{
  "model": "audio embedding model",
  "gain_aug_db": 6,
  "spec_augment": true,
  "rnn": "lstm",
  "batch_size": 64
}
Rows from block 2 of a small audio embedding model, named by matrix and row number. Each number is 128 + 32 x the weight over its row's rms, rounded and kept within 0 to 255. All counts start at 0. Numbers have three digits each.
After each channel's rows are labels from the 100 clips, of 14976, where the channel reaches its highest value: "strongest on" is what is common among them. Only what is clearly more common there than usual is listed. The data: synthesized solo parts of chorales (CocoChorales).
# conv: width-5 conv, stride 2 (model.blocks.2.conv.weight, 288x192x5, standardized in use, each kernel summed), inputs 0-191

conv.192:187143100144106143114113166143076109190137118081102110081109090147147151132113111121161139114134131164087120094136086118145116180148156140109103181143088151166163102181108110125115189117136047131194108132086148114085128098093158119104154094103129091131126134168109138156116086138127124102145107136101114129114139191155097113184092131135083160095135096156101175107144153121152062106207055136082148106097077125094097092223185152106117076133166105161147111163182126130141167126100119133124139167148130108134110091098138133103056053190075086157103168115080113121168116100181079115
strongest on: trombone; saxophone; note G#4; note E4

conv.18:134079124167165155100140189094053156120160154095136129082096123188157105130166133142146165128083091139137135139121096134101102158130133155152120137162111152092126172140108129080103173094167075180180112032102095105112089210160118199145112127058143133121097112118143110129130125066157138150135118181156165098149079097133155065165127118100051134074122100179169125053112092153141131158103085075125123168149116130108109105096126125174086059069120110124105146151156125140159113123157084146102131139095133096115125074100127130122071074133130162139132119103139102148125196155109156076
strongest on: tuba; double bass

conv.212:131147131078152141103146112089137203160155164123184123126197138162173117092140130177159130183115116121120112160141143148118110101077178102173111134108079218121114065148134114092100104165120131138095146146114138087113114140123144159116124139155131111118066058138110130123124077143186090090118087190136135133137156117130153154114093220095108133167146139104157149115076111118154110133100132139083112188086115070071108104100113101196122105140113132207116117083112174150120120083171156155243120104100107114105152107081097097114077100080111182101133096119124090145104178115116135130
strongest on: note C#4; note B3; clarinet; bassoon

conv.174:139101118137098148111128147107092091174148141107113113105096126151125112100111153096137178114121129144120099092114093136130095191123131178138091197144117130106158114176105101085096206112142065139181111112102136101091134116082186100124182123116152091157112138149139111176119108114111114134135099134106132136143146168147095080149128127098110149062109101178095160107177178182194048094204084150075188116118108123078079079183177156122110064116154113144124112161180138138140132095091113174127114160122120108124134112115178164100061041214114090171118165135093112139146124102165117112
strongest on: saxophone; trombone; note G#4; note F#4

conv.12:059104165095119139086141162127098187146126125139138122123165136097120087094120158131084208152084077094137111180112124205119131128130171135188130144139098125124092147122060146105108097147122101103113172106106094072150120103075185081104150134128178063136106144139143107134183164142140161177082136127157111103140116163105116139084145145131162092115091152106108125059124099146173051086098106092091155127154187167147088107124152112131084128083105119142092094111124116128124126128119219227218155155119116182125116089121120162127102110135095097159149103191118135141106149136107171100
strongest on: clarinet; note G#4; note A#4; note G4

conv.177:117073119127127138097145123101174116171136140162158112174148141133107109092114112099133156112122118150167099099118148144116085162129103180118135200170051095070145158175065135063094136115113157109134117113102121098130122109086216110111219115129176065155152099135153126152140114126139098107126106106107123136143109195161087119121110114117155129106086108196104164064134116153202060082143131123054177106149153126119081090148159144155092103090152152105063117131169129141165134090110152204172106182095129119100189110113150146112078100159107109128133170180097102123134082105138092108
strongest on: trumpet; note D#5; note C#5; note F5

conv.59:138140094202132159128128172074103127088154155122107111100152072213213091088180122137147128166090070139146158106142102150087145122105099138111158128178067125073148206113116117082106172091184119228156114066100103104134122178127079213163099129111142109105121077143119131142131105108163071135125130150145137098170102105150207074179074120089055157114152077170165085131124108165110159112090129078146133143161107140142120099103142138146079118117115143104086125130155076135152124112183106126132112103112132092116160100097148118136157140104153137111103130127150102157142119148126133102
strongest on: cello; note A#3; note B3; note C#4

conv.47:097166142133111156159129136121098149096145155095070141051092062118132133118137132199103112193082084104112124152097122101085078111122118124142087120133142183112132146113133127160168155115145112135147148143123143148129139178154092133216109163142125152143123124077134063127106143136110139130095145158164154102136124052068124122169107139101107154121132155152145097121128113153085133164138074157115133235155101113117187168096095111159127090121061120108123159123131070149136112145128088063087114091134127114109111158151173152139121102150213135158104080092243146166101154158071167086
strongest on: viola; note G#4; note F#4

conv.126:184140101164101142133082091125153095121117121112104113104161089148170122157129131086173078077140153163115181122157147089121164167157126133108153147121046093134121132155133132108164146118128157140130101114058144140136148116148129158108134127105107062116104128178067181152090147104141102079189104093096060108109162161190159116118114117120109131142150118104146146142134124137096172069138145133151126051090119155174027038168159167087064158137161122120158105115138109127134138142129138084129138093127136149138129145109122103091107137113114140106043169084057150095181107133208052127
strongest on: bassoon; horn

conv.170:147128118177139177111114131137124141069121111122134098107146089220215066164136132109135124126110085163102147134126135171120163144140156110134140102115070127148120122082113118117120125104144137168126105035046094152111105148119125200121116099063113042114113133160100158151160130093152092094167098122105106036133132099181198064149065101126089114130149091121144077136118122150103170119103133045150120092097142177144064043120135136128083111130132128166185128112155101144132156118192155112150153115143133146153122123120104127124158144130139167140075160125073107133110116125136084087
strongest on: bassoon; note A3; note D4; note A#3

conv.160:163146146114089127136092107085170118193111085111125155125171125111079197115073113144174111128128189161103142141166166118115111166148108133105118195131123108078120095192122144084128154159091167104146143214122181084121132061105156129116129103130079134149114113150105134142117131161164094086131129094060113151096134179132094175085138176070110120181086169110086190123119150117142121137159133224083087111084096109115104102175173145133101168121143137118112099134129135151111129146099155100207118133076116137114159170094103104115084109126113149088101151108126129101191107088187050123
strongest on: saxophone; note D#4; note G#4; note F4

conv.259:163105108164082111121129160090134063198141167121117129119180149149148155117105105118210107126148151129132155072187142080124126162125092128117097183145073114094113154206149107049117153104131127172132085097082155075138128156107130194164123134149098145099082114155139114154073071111162123123117097125116156151158122191150129104122105103097102134124144104147134178104089114130117128081106115150078080135133091109121174114176185119089127157123160109093093065099122143112078161091143106152148086123116144127147157111020103093069131143110122113097117150098144117131230061115159110132
strongest on: saxophone; note F4; note G4; note G#4

conv.166:102139129099166175132136118127140173149153154089137141098086098103114084158103096149083099148089152103142098116076120144071080107086129133128083148143076157097172112142098131128125139140126154119118136118082161105100138138136093122145098131103145088110094125075133076138200111125140115138092104161172110144138086116106102088098076154069089129058116116162133165101166150187143141194165154178160169204173126128148126143141111098222088055144192175154118171136145129178165132111126124137185144104132117135102141143136182155129079112194185185155108067130151135172083180133081136086
strongest on: tuba

conv.180:186107140132114110130100176084112078209115116123104150108116133144110220080094138127180134091125134178099115122163108079122063188197088148125081174137146100059122111224088096095117148118116078121172100152134143078122112101113142147089139123128123139126131125162078118122071143157154135146132157103116123142094110170145098118128141112089106123082069121146112189091119169093163093151174099148092117089084115111092110130190163157098104098120168119067085137166176153113118133127110095151112089202084089125105144130119099134101077098161108124167109146087124130100202112099176130113
strongest on: saxophone; trombone; note G#4

conv.134:142094104179166142107092148079116154107113104117117113116143084208169087125162107119171111119095102129105155135138102124101128134146127126130119125136070154090101162107120120088134113103155134196129108057086099102137121194162080247110081128076113073107126087135086124115147128108194107102135127156123084107103090117155213072124078112078088096112131087124220102134121111139118239165119140095188113139120116153155072080125149145164088123105137134132136141136142082127144099101194125118140116120069108119099135116113094109120149136114120201092109135103095095133144157170130112105
strongest on: tuba; note A#3

conv.200:150098095154091110156157127156142064170135121110080125110132134131091149117072080090165083086162190137095123075173128114190138195131097145041132154119151086134116095169129125115107149118084101109140105143147138099126113085119118109169111108129093208102096187144179124171082118098125161116124100105082213120111105145121070127118135105163083131126097100151120152123103140117116106106152102142129102114089081097108203177153145129058199133137147114073096068129157130092109194171094102105111101137201191117184126117092135112128119100155120113107159132071159122140172111097143085143
strongest on: violin; double bass

conv.6:187079080171103118118121189092133044176087110132127133113162163162129179091118136115223118087151149134058122075211130087146130149154079118129131155128146116099094153179154106089117131108129107155155099121129148058144109140133099185125103146125092171105101112147109117124062092115181136156123117111108159137105100143131131116091125117112080087114112077112156143147077141098129167126112136163167074097065109105096169157140156137056152172139146131107103101137171158074123142110163086127131085134117121133137160142084064096122172164105106178111142115052137092099205080118161143138
strongest on: saxophone; note F4; note G4; note F#4

conv.17:155163155126126116178119107114141106130142126111075164118094051079065186176118071140144065124083144127091192157120116082096139141192106123104093125103135089132115118119107161168174155127115140111171134174129174165142135130159078109143070134069090121093152171109116143102116196142098142094160140101131085116088075145149114136132141089122125125153103167099140158090132151139062202161152095173160109117132140157149132093148111115124069145118137105079188161157154080135132145210087131077083126155138139188156062184154139140124082111118163150114069109076159130128148147154131087079
strongest on: viola; flute; note D#5

conv.156:097131096090146101101136068150184120082086093187185104202108152137140075154160110088090122072173142141157126076094180128143135092085149128086172110140113117154146142114142142138088103129122196123051121111120096177158148076120170114082189096123132123150154127132115177103134112107123103086187099094076107136133136110183147117122108099161144131113138100118099098123162101131150115113131179133118159066125151175155068116115131172158129126145122162143136132066083137141130054107151127124116127093117100076090174143179157142152144157121095104114157209177043147085098103098159063150
strongest on: trumpet; bassoon; note C#5

conv.84:213101113195066117108097180074101049155097126104094124099149122182147177107151130124244110082140133145084141080197117095125132190177081142127116152146135102082110166177162093076132143100158110166162097123119128089149104152124108198121122128117112155107111119178110119140080119134168121142139115106119136124098132148155161108120119094089070114119116099141152143148107157112118162116145143164139093098110106130122125134159161158049142178128146121107082100138161141093117125101160066134110084130086122111106159129084079115110147158143078138126093162069134134096233086155173120132
strongest on: trombone; note G#4; saxophone; note F#4

conv.250:130109153111115125107112218144069104124126154105112142074101114112123087084144200155130177125100094105095107158139105137117104123107142140224089096120159143145127153141136088134118150120173056138172127093138071105161096151120103130129091152143175085131118137120124085130100151112135174220084134132182118111121117100063144092156164146127102148117131120111134123116120149161154091096153075097107172138180163148107150139125131115113122126118100116148097092136154147085124125119134151207128143160132071161115110100112161203099105096141115117249080091089149123142122156148097254123
strongest on: oboe; note C5; note A#4; note C#5

conv.82:105104126117129118175179112145105107112118099125104135115089136092087158138079112099106107116150164131129108094148136122156141168123063149087159110130204098123127101137160129147129139130100103121134138161193127152106135109151086090158106115136134232116156150098176089155097118112104147121094148118104208126139107068087075143126142087162132131119121138128078107141124128132101108151133133140157114136133087047082231202108098101122197137140125141060118128156128120145137170138085079053037086123190198061187096149139135119149171161142158099125183101113164124141113115094111130154
strongest on: violin; note A#4; note C5; note G#4

conv.93:121063157120095142165156191153083073127104130112103153107096143083110110145103175092107191108114147122134129118157121141147131158132098151147140115113198067145102121130135085144130120133129073130160135124209091109134112103122080097146089120128148185112105175103180114155103150090050149220093163121164190121152089091062114149130161103168124128096115167112069108151104122169162089072131103118096151121150141101084171195125095111073188130129109082090123111149146146116118147138072101167061113159180155118175083107121160131129154139156155076173152098109154130159120115120107189173
strongest on: double bass; note A#3; note G#3

conv.110:188107118133109115136110141079144063203122117131142149145132119136105187114113109116205090066147158171105124098160164070133074191185087140111112174139134078081133105225112124115111145121105126114154112177115163090118135108099134136114138133135103140142131115148115117138065129139149104119150138111094120137127141184167103098101102130088093117099077110142117213118096177113135109142169116193094103065082117114113102114204172155085124126134176146104090132154146154104112152119111089159133086166092121132112166158113085110094065101134100144112079162092103125090233103126175087112
strongest on: saxophone; note D#4; note F4; note G#4

conv.238:077087103077234103116139086119151215094093103161172112184075166154123106112141123129107113083146121143164097134091143099124077103106146155138132092128133166099137068120115112078106104131135150129059101078165075121103128138134127162072140098127137129123173098072147081130131116110167116124125120174093127139134085094164146084138128122137148140077125076160153121109112095119169128186104168089145145161121127079097103139113082121255130076111152143149094160107093164111134108095155112168129109153108126092095161106137125108144134135110104190088160134157093076095069186117083140144
strongest on: tuba; note A#3; note G3

conv.80:135123136106118108096114202124079145134130153104102137099099108125157083080172192175140173138095068135119085168145128130136118139138187145244122096115131185154130142132119096125116130111157076137148111103099077088148088169122082136117100168134162072132106140127129085144097152120149167196065128150194097095122122096068169085149144155139112145090141125116151120100105113143144087128120069068106149151155180166120123123124127109125106120107085118169103126124136120069125102116168147200161149139122062158105106090122144175096113109141094131211088109107149137136141197170104225128
strongest on: oboe; note A4; note B4; note A#4

conv.35:138124150130084127108120211150082076146126132086091132084109109144145083109125191115126210134106073134112107153114089136129104132117172145183107118142127134162153149137068095129105188092143072152173123058103112124153089145091150130098145141124173072142111154144129137127098145107115133186124116095164098104106141126126115090182154121130121168088112117149118122093158132152158064069169050084090164110141162182119100090160149151077078104107094117156145102150169118111134107123118139196112148160151106161134128066121161188104084073189115068217080149116133117128142141158140175074
strongest on: oboe; note C#5; note C5; note G#4

conv.248:149125123187077168131142157094063074107109134091100123051145118162174109116138161115147121159099091112108128086154107148139194147122084136111167110136148097101112170102179087119090128112165068147136136115106074118147110179130066175175059143139123162068099133146156126124093081109133102137109109103146163101154155102100173134120109116123072124157145109128144068193099123153108162092084138138174116112143099131138157137095128122047170204138087117092089088121135103124129131086167104064123100090167141092155139123110145113146233205109160135119128128090153143148138041139129141146
strongest on: horn; note A4; note B4; note A#4

conv.100:181123189142094094130097180075102097183108103132094161113118141128076205077100138147172132117113103170093105161163107074132085172175075160142100145134192107056114131186101127117149144111108069106191109164159140064143113095100116118101126104132143151134157109143094104122065186158140143155111149069132123134085112155142089141116170123111145134115052169158104171083096121075165089143139093140088107110108151110091143145150135141097115120115142118062067127158164134115120139155114128181097096222082103149106139147100081133115075079142110115148098156094161104094178115106146143112
strongest on: trombone; note D#4; note G#4

conv.48:049070130138132144126141087129190122084157156176150121190096133141144075161134092118084113143127123139195127084120175141120107099114079166082150117165046102071131165124093150072124127109117201131107128065087115159138147162120164139159175135154144150151181140074167129143136109060105120104159127146125144144154088098175117109146095096112161142093106124178118104086134076152160104085081145087071134161170178145167133095106119164169111093072109147041087139089097114130133113124110092163069101122147159102127185103132147117138124126102164086085123172198136136139100104133123104111
strongest on: trumpet; note G#5; note A5

conv.229:132192183108106126161082163155101111106068109087094128100116108135126181069128174157123166146073078148096104150155099132123136136134158151168113108093178135147134091115108115159095145117143083145139134197171066149132066061093147078116154110108140122138186117143104105099112150185128107191113135075138082135063149101118119167139162151138167166157145154120083128111120151116164060146160091155078169123109143113084174169123121147089122116127004102144096132147140120142095155126110144191138119217129125111103114107136153153087099104129154068205088154124135136117108107118103168131
strongest on: viola; note D#4; note C#4; note D4

conv.116:153082125180089121095102214086098081149107138117076120116115124166126141108132149125173161117070070162100143120147098114101067176180091154155089140160123116083113178175071107079135185064150102166222101059113104085154105171133124173133133136105165146125148126144120117136103138120154131160146137115154122099113093143166152071140139088111111125067106106190155133073117126138165125103157093089107157119134133158124124131153127149113107091089111113075082091159219095118110128128146100183093088182099114152126135078106139168079090096166116115181089156111152116126158120176121156086
strongest on: trombone; note G#4; note A#4; note F4

conv.183:093057109130167163126126113137159119078107157103160112154124180128116095115150133094063126159196147126168073054127142128142101143089088165086149108152155108091148165146152109098110143162101140092106149086141120152107142139123114099169111135181132167108148121105157110133114034062095102128101108153101164138161122104122110116137128121137130129113072073164137102173168146142159080109126189132106109195137110089104153171129133135168172118133132102062069133088108166137132132057110015106054114098166165043125153084102144132169134170159165110119154134154146115155107094110106160160
strongest on: violin; note A#4

conv.175:123143155124090144143105150079091137150124121108137114090108099107104164068124134142113174185090067140131084125098097162102085163157099157137112183152124125101163143143096125138116167129108093126210127177131093095108091120097171073115173112151180104152176084136114111144142132173114101122112140124132117099113132154114089171150108135096150160128104155164078159089158184153161034144188087137038184141130111111099126128165160142133100075077111122133101169158179098179174117104093130154125098177104114104107125122152167160091060043189157073176142142147159128189120124113153123101
strongest on: oboe; note G#4; note C5

conv.203:107107097148111117172149109144119105089115135106117115097096120124123107134127104109117090116163169099121121103156129102174159133083106136079150095118163105117134130105173094126125147121143105146134114141164114140099128133162093142170099119147109210119103149092188102147109100103126137120090121134124234118120120089066134154126125103147099130140145112134129073167124122140090127119119136130156133162120075101109241194125099126110235154168098128085106105101125124127121198156128065039072118050207207066199117145113151123147178147130157117114173100094166150145104130135090126175
strongest on: violin; double bass

conv.99:132163132138126151113114123080100175137139130101153128065196117129155121077144123158131149161112083102142129156136108159103158128107139066132150143093064148090057134103120132121121056135108111125093157151069123076150109148140155167125149154123113091152037064173092161108142080149168079087111123135105105118132159139093174163086055132080091077183112152049151112127131144105110174168117149156151105149103120144127095092127165128152091161126104156156124139101106130162150121085191200101255130086072104093119154136116113124142169159125138197123145093138111132145099121124135100115
strongest on: clarinet

conv.21:067085099094177094097142086140221128086113115215175109255092167130092101148144094085092091044160153160190117102114169102137115114117114168081159103154104108110140120136109136114137087128112232106090110092148113166127118108131129108089160115156136126139192132076140144118124137090109125096168093128107109136144125095173123105088123104155188121139134093152133113136129126126164136111091202120147142088138164129142088131094085138177127117101148157074113149084093130100136109123115103155068114147111128121121167130158139104141137160102113124076123174175100121076108120115123084145
strongest on: trumpet; note C5; note B4

conv.144:148207097097116096123114097179170107107132124115119121128140128105141110180117107139135084110193188121079153112148149099138156089110207070129132102089142168215154129104178135218131132150131158118088119160120176172130156109140124088122141129145099134131064126135082181123120143136114118106161104115130109121118201134119120153147138186160127138174186129062119132132143122116055134108124115159128112092110110165138110118157121114076141168189139113206214116111091147089102097144103123048122142038128102151105061138112125098122110141096081127094112136090093165124134128137177080157
strongest on: bassoon; note B3; note A#3; note A3

conv.218:148096120123140089124137133110171079153103120169158126188113152147099155104127100120160109058121133190157088066152151085128066159148063193107125145161103114065149123190111119085093101110119155118136100134127118131122114094061154121096163124150138134156232083139126108132102128147149118125140127067098123144108118142169110105118119146133151136089099105214136176123127129079177067124120139140080128082095142096094098124125143156127145080108155146066043144133151153106125142105139125208109114233096117107117162110146100131088080108132079106109108181141082109075164085104132105126
strongest on: trumpet; note D#5; note C#5

conv.66:080100177140114163060121179101072157127121146099131135099157181118122093078144205122090241169117089086157118140119119177119142126107114146173134147157121106082112184102099148081109124149149078112143166119148085068158099150093157096142141122125159077132093128124137121122169125118100141195092125147157132128154111145090119155113163139126142106134081144116099113091135093169167074066091123090094162130179165160143089103117140122112092147092085127080037094138149167153161112105122179201193149144101094142093118080095132138129128130132122084172154108168128129168097136126081193118
strongest on: oboe; note C#5; note A#4; note C5

conv.274:121183195091106114121138118029098154141149136108117173102074116086100211086174098182128106135083111103121102236105099122109139145159104118170133092146166151046125134113118101116170100139106110095128140186145138036150141148159095105124109127105137142117127118116136123105118205153140159156053147128182115109115115148071135141075168127042164094167103240105144144099087149125102143144112078151133111148147153159151127124118113137113110117124135119109112136127097089095146085183140151165141109130094129181120129164122102137122115090135149135133078109104171161110121164177140143107
strongest on: viola; flute; note F#4; note A4

conv.130:132140138106138117167092120141127113080047101110104134132087053118066179152136102155129078121110089183134114115148152080127116124168084177087153085147153124102131122147145121162122087095134147139134103186168138208082091083118112122118166122128129157122253091104106110125109125144108056080158149084089113125090104065162105144125105114136144125123148145172123127152141155089150100185144109147129152129116132092099165165112066175163153093130082152097115218153130088138143137125136080144065132192133127059143166145191122158114134106136168093107124192123165184121124106115132134124
strongest on: viola; note D#4; note C#4; note D4

conv.46:155085113178134130127130210082079097152112142126164109095113152201159140096150143108175182118103084153123124055120085140120077201142130151129105158147132148110107122135078136113106203072175069192215113043120109087100103145121144160114150083095138150138118122129125125153150088113162137144133095141092138136118115139170137120188111124122111146045142048184167157110150104120151084123157104089104130113077101125087112120143136138126108048088146093142110085153212125143131147129144115163084116146091140097137116061099103132132110087179115127168129148133114084097155135131150125102
strongest on: trombone; note D4; note D#4; note F4

conv.23:102094083075192115118155085145183172129109150164170095192109167179137065146144093114126109045149147158156100127075138092131071151116155170143124100134111148121146060147115091074114122136136198149077079048141109133096124126117142161114176085149124125131196143112157113152137112092167124123149097179104136145146118125177141033144118165136144151077151060167149146127122101139149112139118157072129137103156131111123105118151107162209128068117155132152108127103117128087109118116148094183125118147126159098107179064099125106162085122135114146077128179156061102092106150073125129134
strongest on: trumpet; note F5; note D#5; note G5

conv.275:055051089159142155165136119150125130061111117130113108120090145113124080141119105101079121151152163131146120092104137151142121130088082141067131151164132083103119157118141130090127162154136115129139142092144111145099139168168127143154119105168126188127092141067179091171121087077105119102093143172111198135139095123083120140125127113145119126084127103152129087144133142155147117092107164124129136167128084095109179167114131134133185146150114107046097102102149150159120154119114053043063082047199174048161138124109162107182174156149172118102216105146153115174088134125105133145
strongest on: violin; double bass

conv.161:152134136137117092098100178163100060128140130129142155135115139156163116154139147100120158056123078163114126115120105116150133131127178134164135119136128151185160146120089104156121144089138099140152109050092094150152119117097155102081171129114182080162166136122079130128115125099086133170156125086161092131095140110169116086205149128192129184100162124166120134103149133131167060087156086065093157064119154155116081093140106149085117075142110099162161113154158130106121119115098133194064152175148100149120124067131150160102077060145059057193098194137067132088134133145139156113
strongest on: bassoon; note A#3; note G3; note G#3

conv.223:120144128107120105210132055122152130076074109096123102130122042084106144136133092133111065147093085154156145142154147109128167115124068145086175096153140124065136082119153131134137113102092145106077100191129114178113060054139134106177155106143088154147216104102158130144102127169121075099132109080083165073113107060146106147104095133089127125141137146147123101136121149114139130160133144156127150162090105133138188159117077166157145133104067164091113198130091091184115162149131110097108112153158164091165161127195163103106129123115198117087105167141184163127106114113131106125
strongest on: viola; note F4; note G4; note F#4

conv.253:094075162079157076101143117138153145109125107140136141191074171069069131122128126109097124069169185132135116185095129114152113099111133142150118073120162118128111115125149105100151067131114175101103132100149119119171150124159114097044098113111148145097160180092136110102116199098123232170105137128149115098113115138128120107037201105161174088139133164130132122133105076111146158107096141080168110076150188143138094126126132118142123161128151089104118103101107149048115091169108132181101097150122102200089118131110096129134145177100050160094138123136090104083144170148127158171
strongest on: flute; note F#5; oboe

conv.141:153113158129103119105133149073104134178123109121064137109184141080098110102111148097154168089108113091102138178160122170124158138158125114175125166096112110093074147143112140102152067132117105100119123131109156063156140101125132130055128169115155057109093148184117181127149175146143162169117146101153081149099154181085128125057163131098130086179098142094130154098124126122128148103124088163135101075147164207182061087178194148090084180097157101104115113117110128107092099151123177191183136140094098207126108148098095124127125141135089157141118110132082151075177137158191141137
strongest on: oboe; note A#4; note C5; note G#4

conv.145:144120094150130127091130109103117152110068105118185101123201180157167119085141144129131138142141096098138111109143123148120157071090150060124163123102124141127088128091171120111089066125133121146077135118148085093125082133140147181085132106128125159142095065157088151085141057127170079108130075136079141120098183118135211158101115115134127069164142087061141085175137132107134172165118170132158123102090118129134108125119131127145147191160104150159114114086106168154106089061201143118182137088083068074101162126148110119151221210101125160131155124131077107119104112099131123157
strongest on: horn; note A4; note B4; note A#4

conv.79:208105077157127110104108153094154106153076122094146105107156129213181144119148123129244092074130135151099120096175142083121092164166147136138115133132113152109134125185122119100096154112152129187151097091106156105130101142131112255114120120104114100112108110148084144123074083124220106130171109152076108129109137126181182112149113138106060128116132044126168149114091129104130133158124123143101100125090116100100092116142136129134123133118134125150095089118156156101115123084190086133124116143080094095104153118087075101110105113121094179115074165067102100117185138117160127115
strongest on: trombone; note E4; note G#4; note F#4

conv.257:125057104179111140108146126095160065136133154182157095175146135184146126115157091095161106129122111150152143073150142107105128138119070169087152140171049110056137173137119120053090119081129166147120083070094107128141105157134137173147146120130150134122180073123152139127084096090165075091147118115100139120141091120187159091144102109119139137120114079223147142117104094140180114079087155105095131137143153121144126087103119157108123136080091158061067133108146119125150136091176114191121084172102144096137223094142115122086126144100151110090104200135143093123145072130135093134
strongest on: trumpet; note D#5; note C#5; note D5

conv.266:157184172106096085111122131125136125142158122112112170131139110099129150135136129137122106103126151100082160194115120103120151077120152068178124099079144143157094140089134126153163089157113133103088130157098147123188130133151122094088109169108120113119096147155101172077115212129121158154145126095164078118082154128100142136103190160142144104188144187059143134102102095093083159105102095153134088082133178202173070079125150117072079176158107091134180109106087114072100077173136178147144131095133108220102056166111110121107092112085104120123085139091107145079148144173161137118
strongest on: flute; note A4; oboe; note B4

conv.32:111121099148151126148149061155197132069130113144111091174074096139129075176131080069095079078121142169160160110124148115127158125105137156078158111164068105142179129135091142120137157121132219147090117083100151186138129102125127095107143115123118078103173159117154167178136143079097128076181088104109083095148117123193122054130104077127147140084134106153129089097152116166154153085134157130142163059142157162168075070146099173137077121121160158116161133091129088124133150140112117121078130107172154158150155137144176107105123140132123125101089212152078129110129122125166045105
strongest on: flute; note C5; note D5; trumpet

conv.68:065058150104140145097143161127095142136101126140113133150125221104105112093120196081081210118151143091142088120113129172145104115111116128153129142123182061120089124088118144112106122174125089092150154090180061082121149114094138077102132090116164153126111127120148110122161131103090151206059157130158162171149096153073103147100198113147184111093088118116079108113145094140175064057118130086098159099126145119129111148125133102123159130125135110107060097122145183138133109102108168181155133159126112120119109096114139123153134145152085095170199094168113094138084131089103196168
strongest on: oboe; note C5; note A#4; note C#5

conv.9:162101115144121124134118137099153074177128130152156125169155121152121179093129105113165097059118117182138100072142127081108067158155087180107114150152084120078140128189102116074079134092111132115149078132115112129126082106081166125096155123138135096158206063137112129138090114136146096113144130089079117136113126145168102094149123155127149151100109111216133181101129140108184056134147119129055142103102129106098081104151151146098127096120128146103070150150170134119148150098126124180110110247086119104113169128144117141069071080146088088125074190127091110096175082109148108123
strongest on: trombone; note G#4; note D#4

conv.265:108129159075125104113160111153153129117125117129110151154096172053049173149113109120123111123160227073114142162122137117146144101136102066121144113079203092139093104087169140146156077151104162096106150154171144132149158117162092090103079105094088187127112178122134146113123191144091190143133152117134139124106116130091106147032201102159178060164131177048127118151125104101085180129125156134182102094104125137147141148108118098103143178167146101079159115107078149086099131187102127083086100089140136166127068148114095099141137151119093134106160080120122114116131150131130125153
strongest on: violin; note A#4; note C5; note G#4

conv.131:136058130181083133085135162051103114151142142115130130140118106195159103114170141109148153121060054143137139147134126130095114202135099180159120149170120141055122175132068099070104191101155108185175121037065078095138096192123141186138141130111148116141134111135149124143128138085171133145114107145148145094126102132149161068161131139097127130069114129202166137064107109153146096096108090093093118153155147138112098102134147149112109072079115112096067122126158094146126126134147108179115098154105127143127149056097125133068097087149118114147073157136133124123139154160138143063
strongest on: cello; note A#3; note F3; note B3

conv.92:167140096156137128127096105147167117109113093113101113126119080150151091174138085086147069072137155154094179118133130090113148135127150097097131119131089116149135128127115129134151135134122175153117110097077165160135143131153109166093112129067096064116115150144078183138108138102141121077200118122115042134102135154192169066134112104122114119126138096089161118129135129144100220128133133140175132077093129169176026032142140166115053155156167137151204131130124114114121128142141118081123127082130128154134136146133132115120103124115105180104065174087048117091163140158181065090
strongest on: flute; bassoon; note D5; note C5

conv.240:171129089134108119147121080157168086130136126104106118117130109119134138183102110060149063066198211151077160083143147079142133137139145101068111135108145073158126107157160115141147122139119159109096100163147186158129141111142118139108108143119068132138097153154105166117073125119128106085180130117090128147113164164157120115110125125154095117123134093061121135172158152130086179084139131177153117038091109154130109103170148147062130183192168131151193112118093155120106097148119085050124117060154117128110128182111113107109146146096115143086102146067087122115170114133202046138
strongest on: flute; note C5; instrument: bassoon; saxophone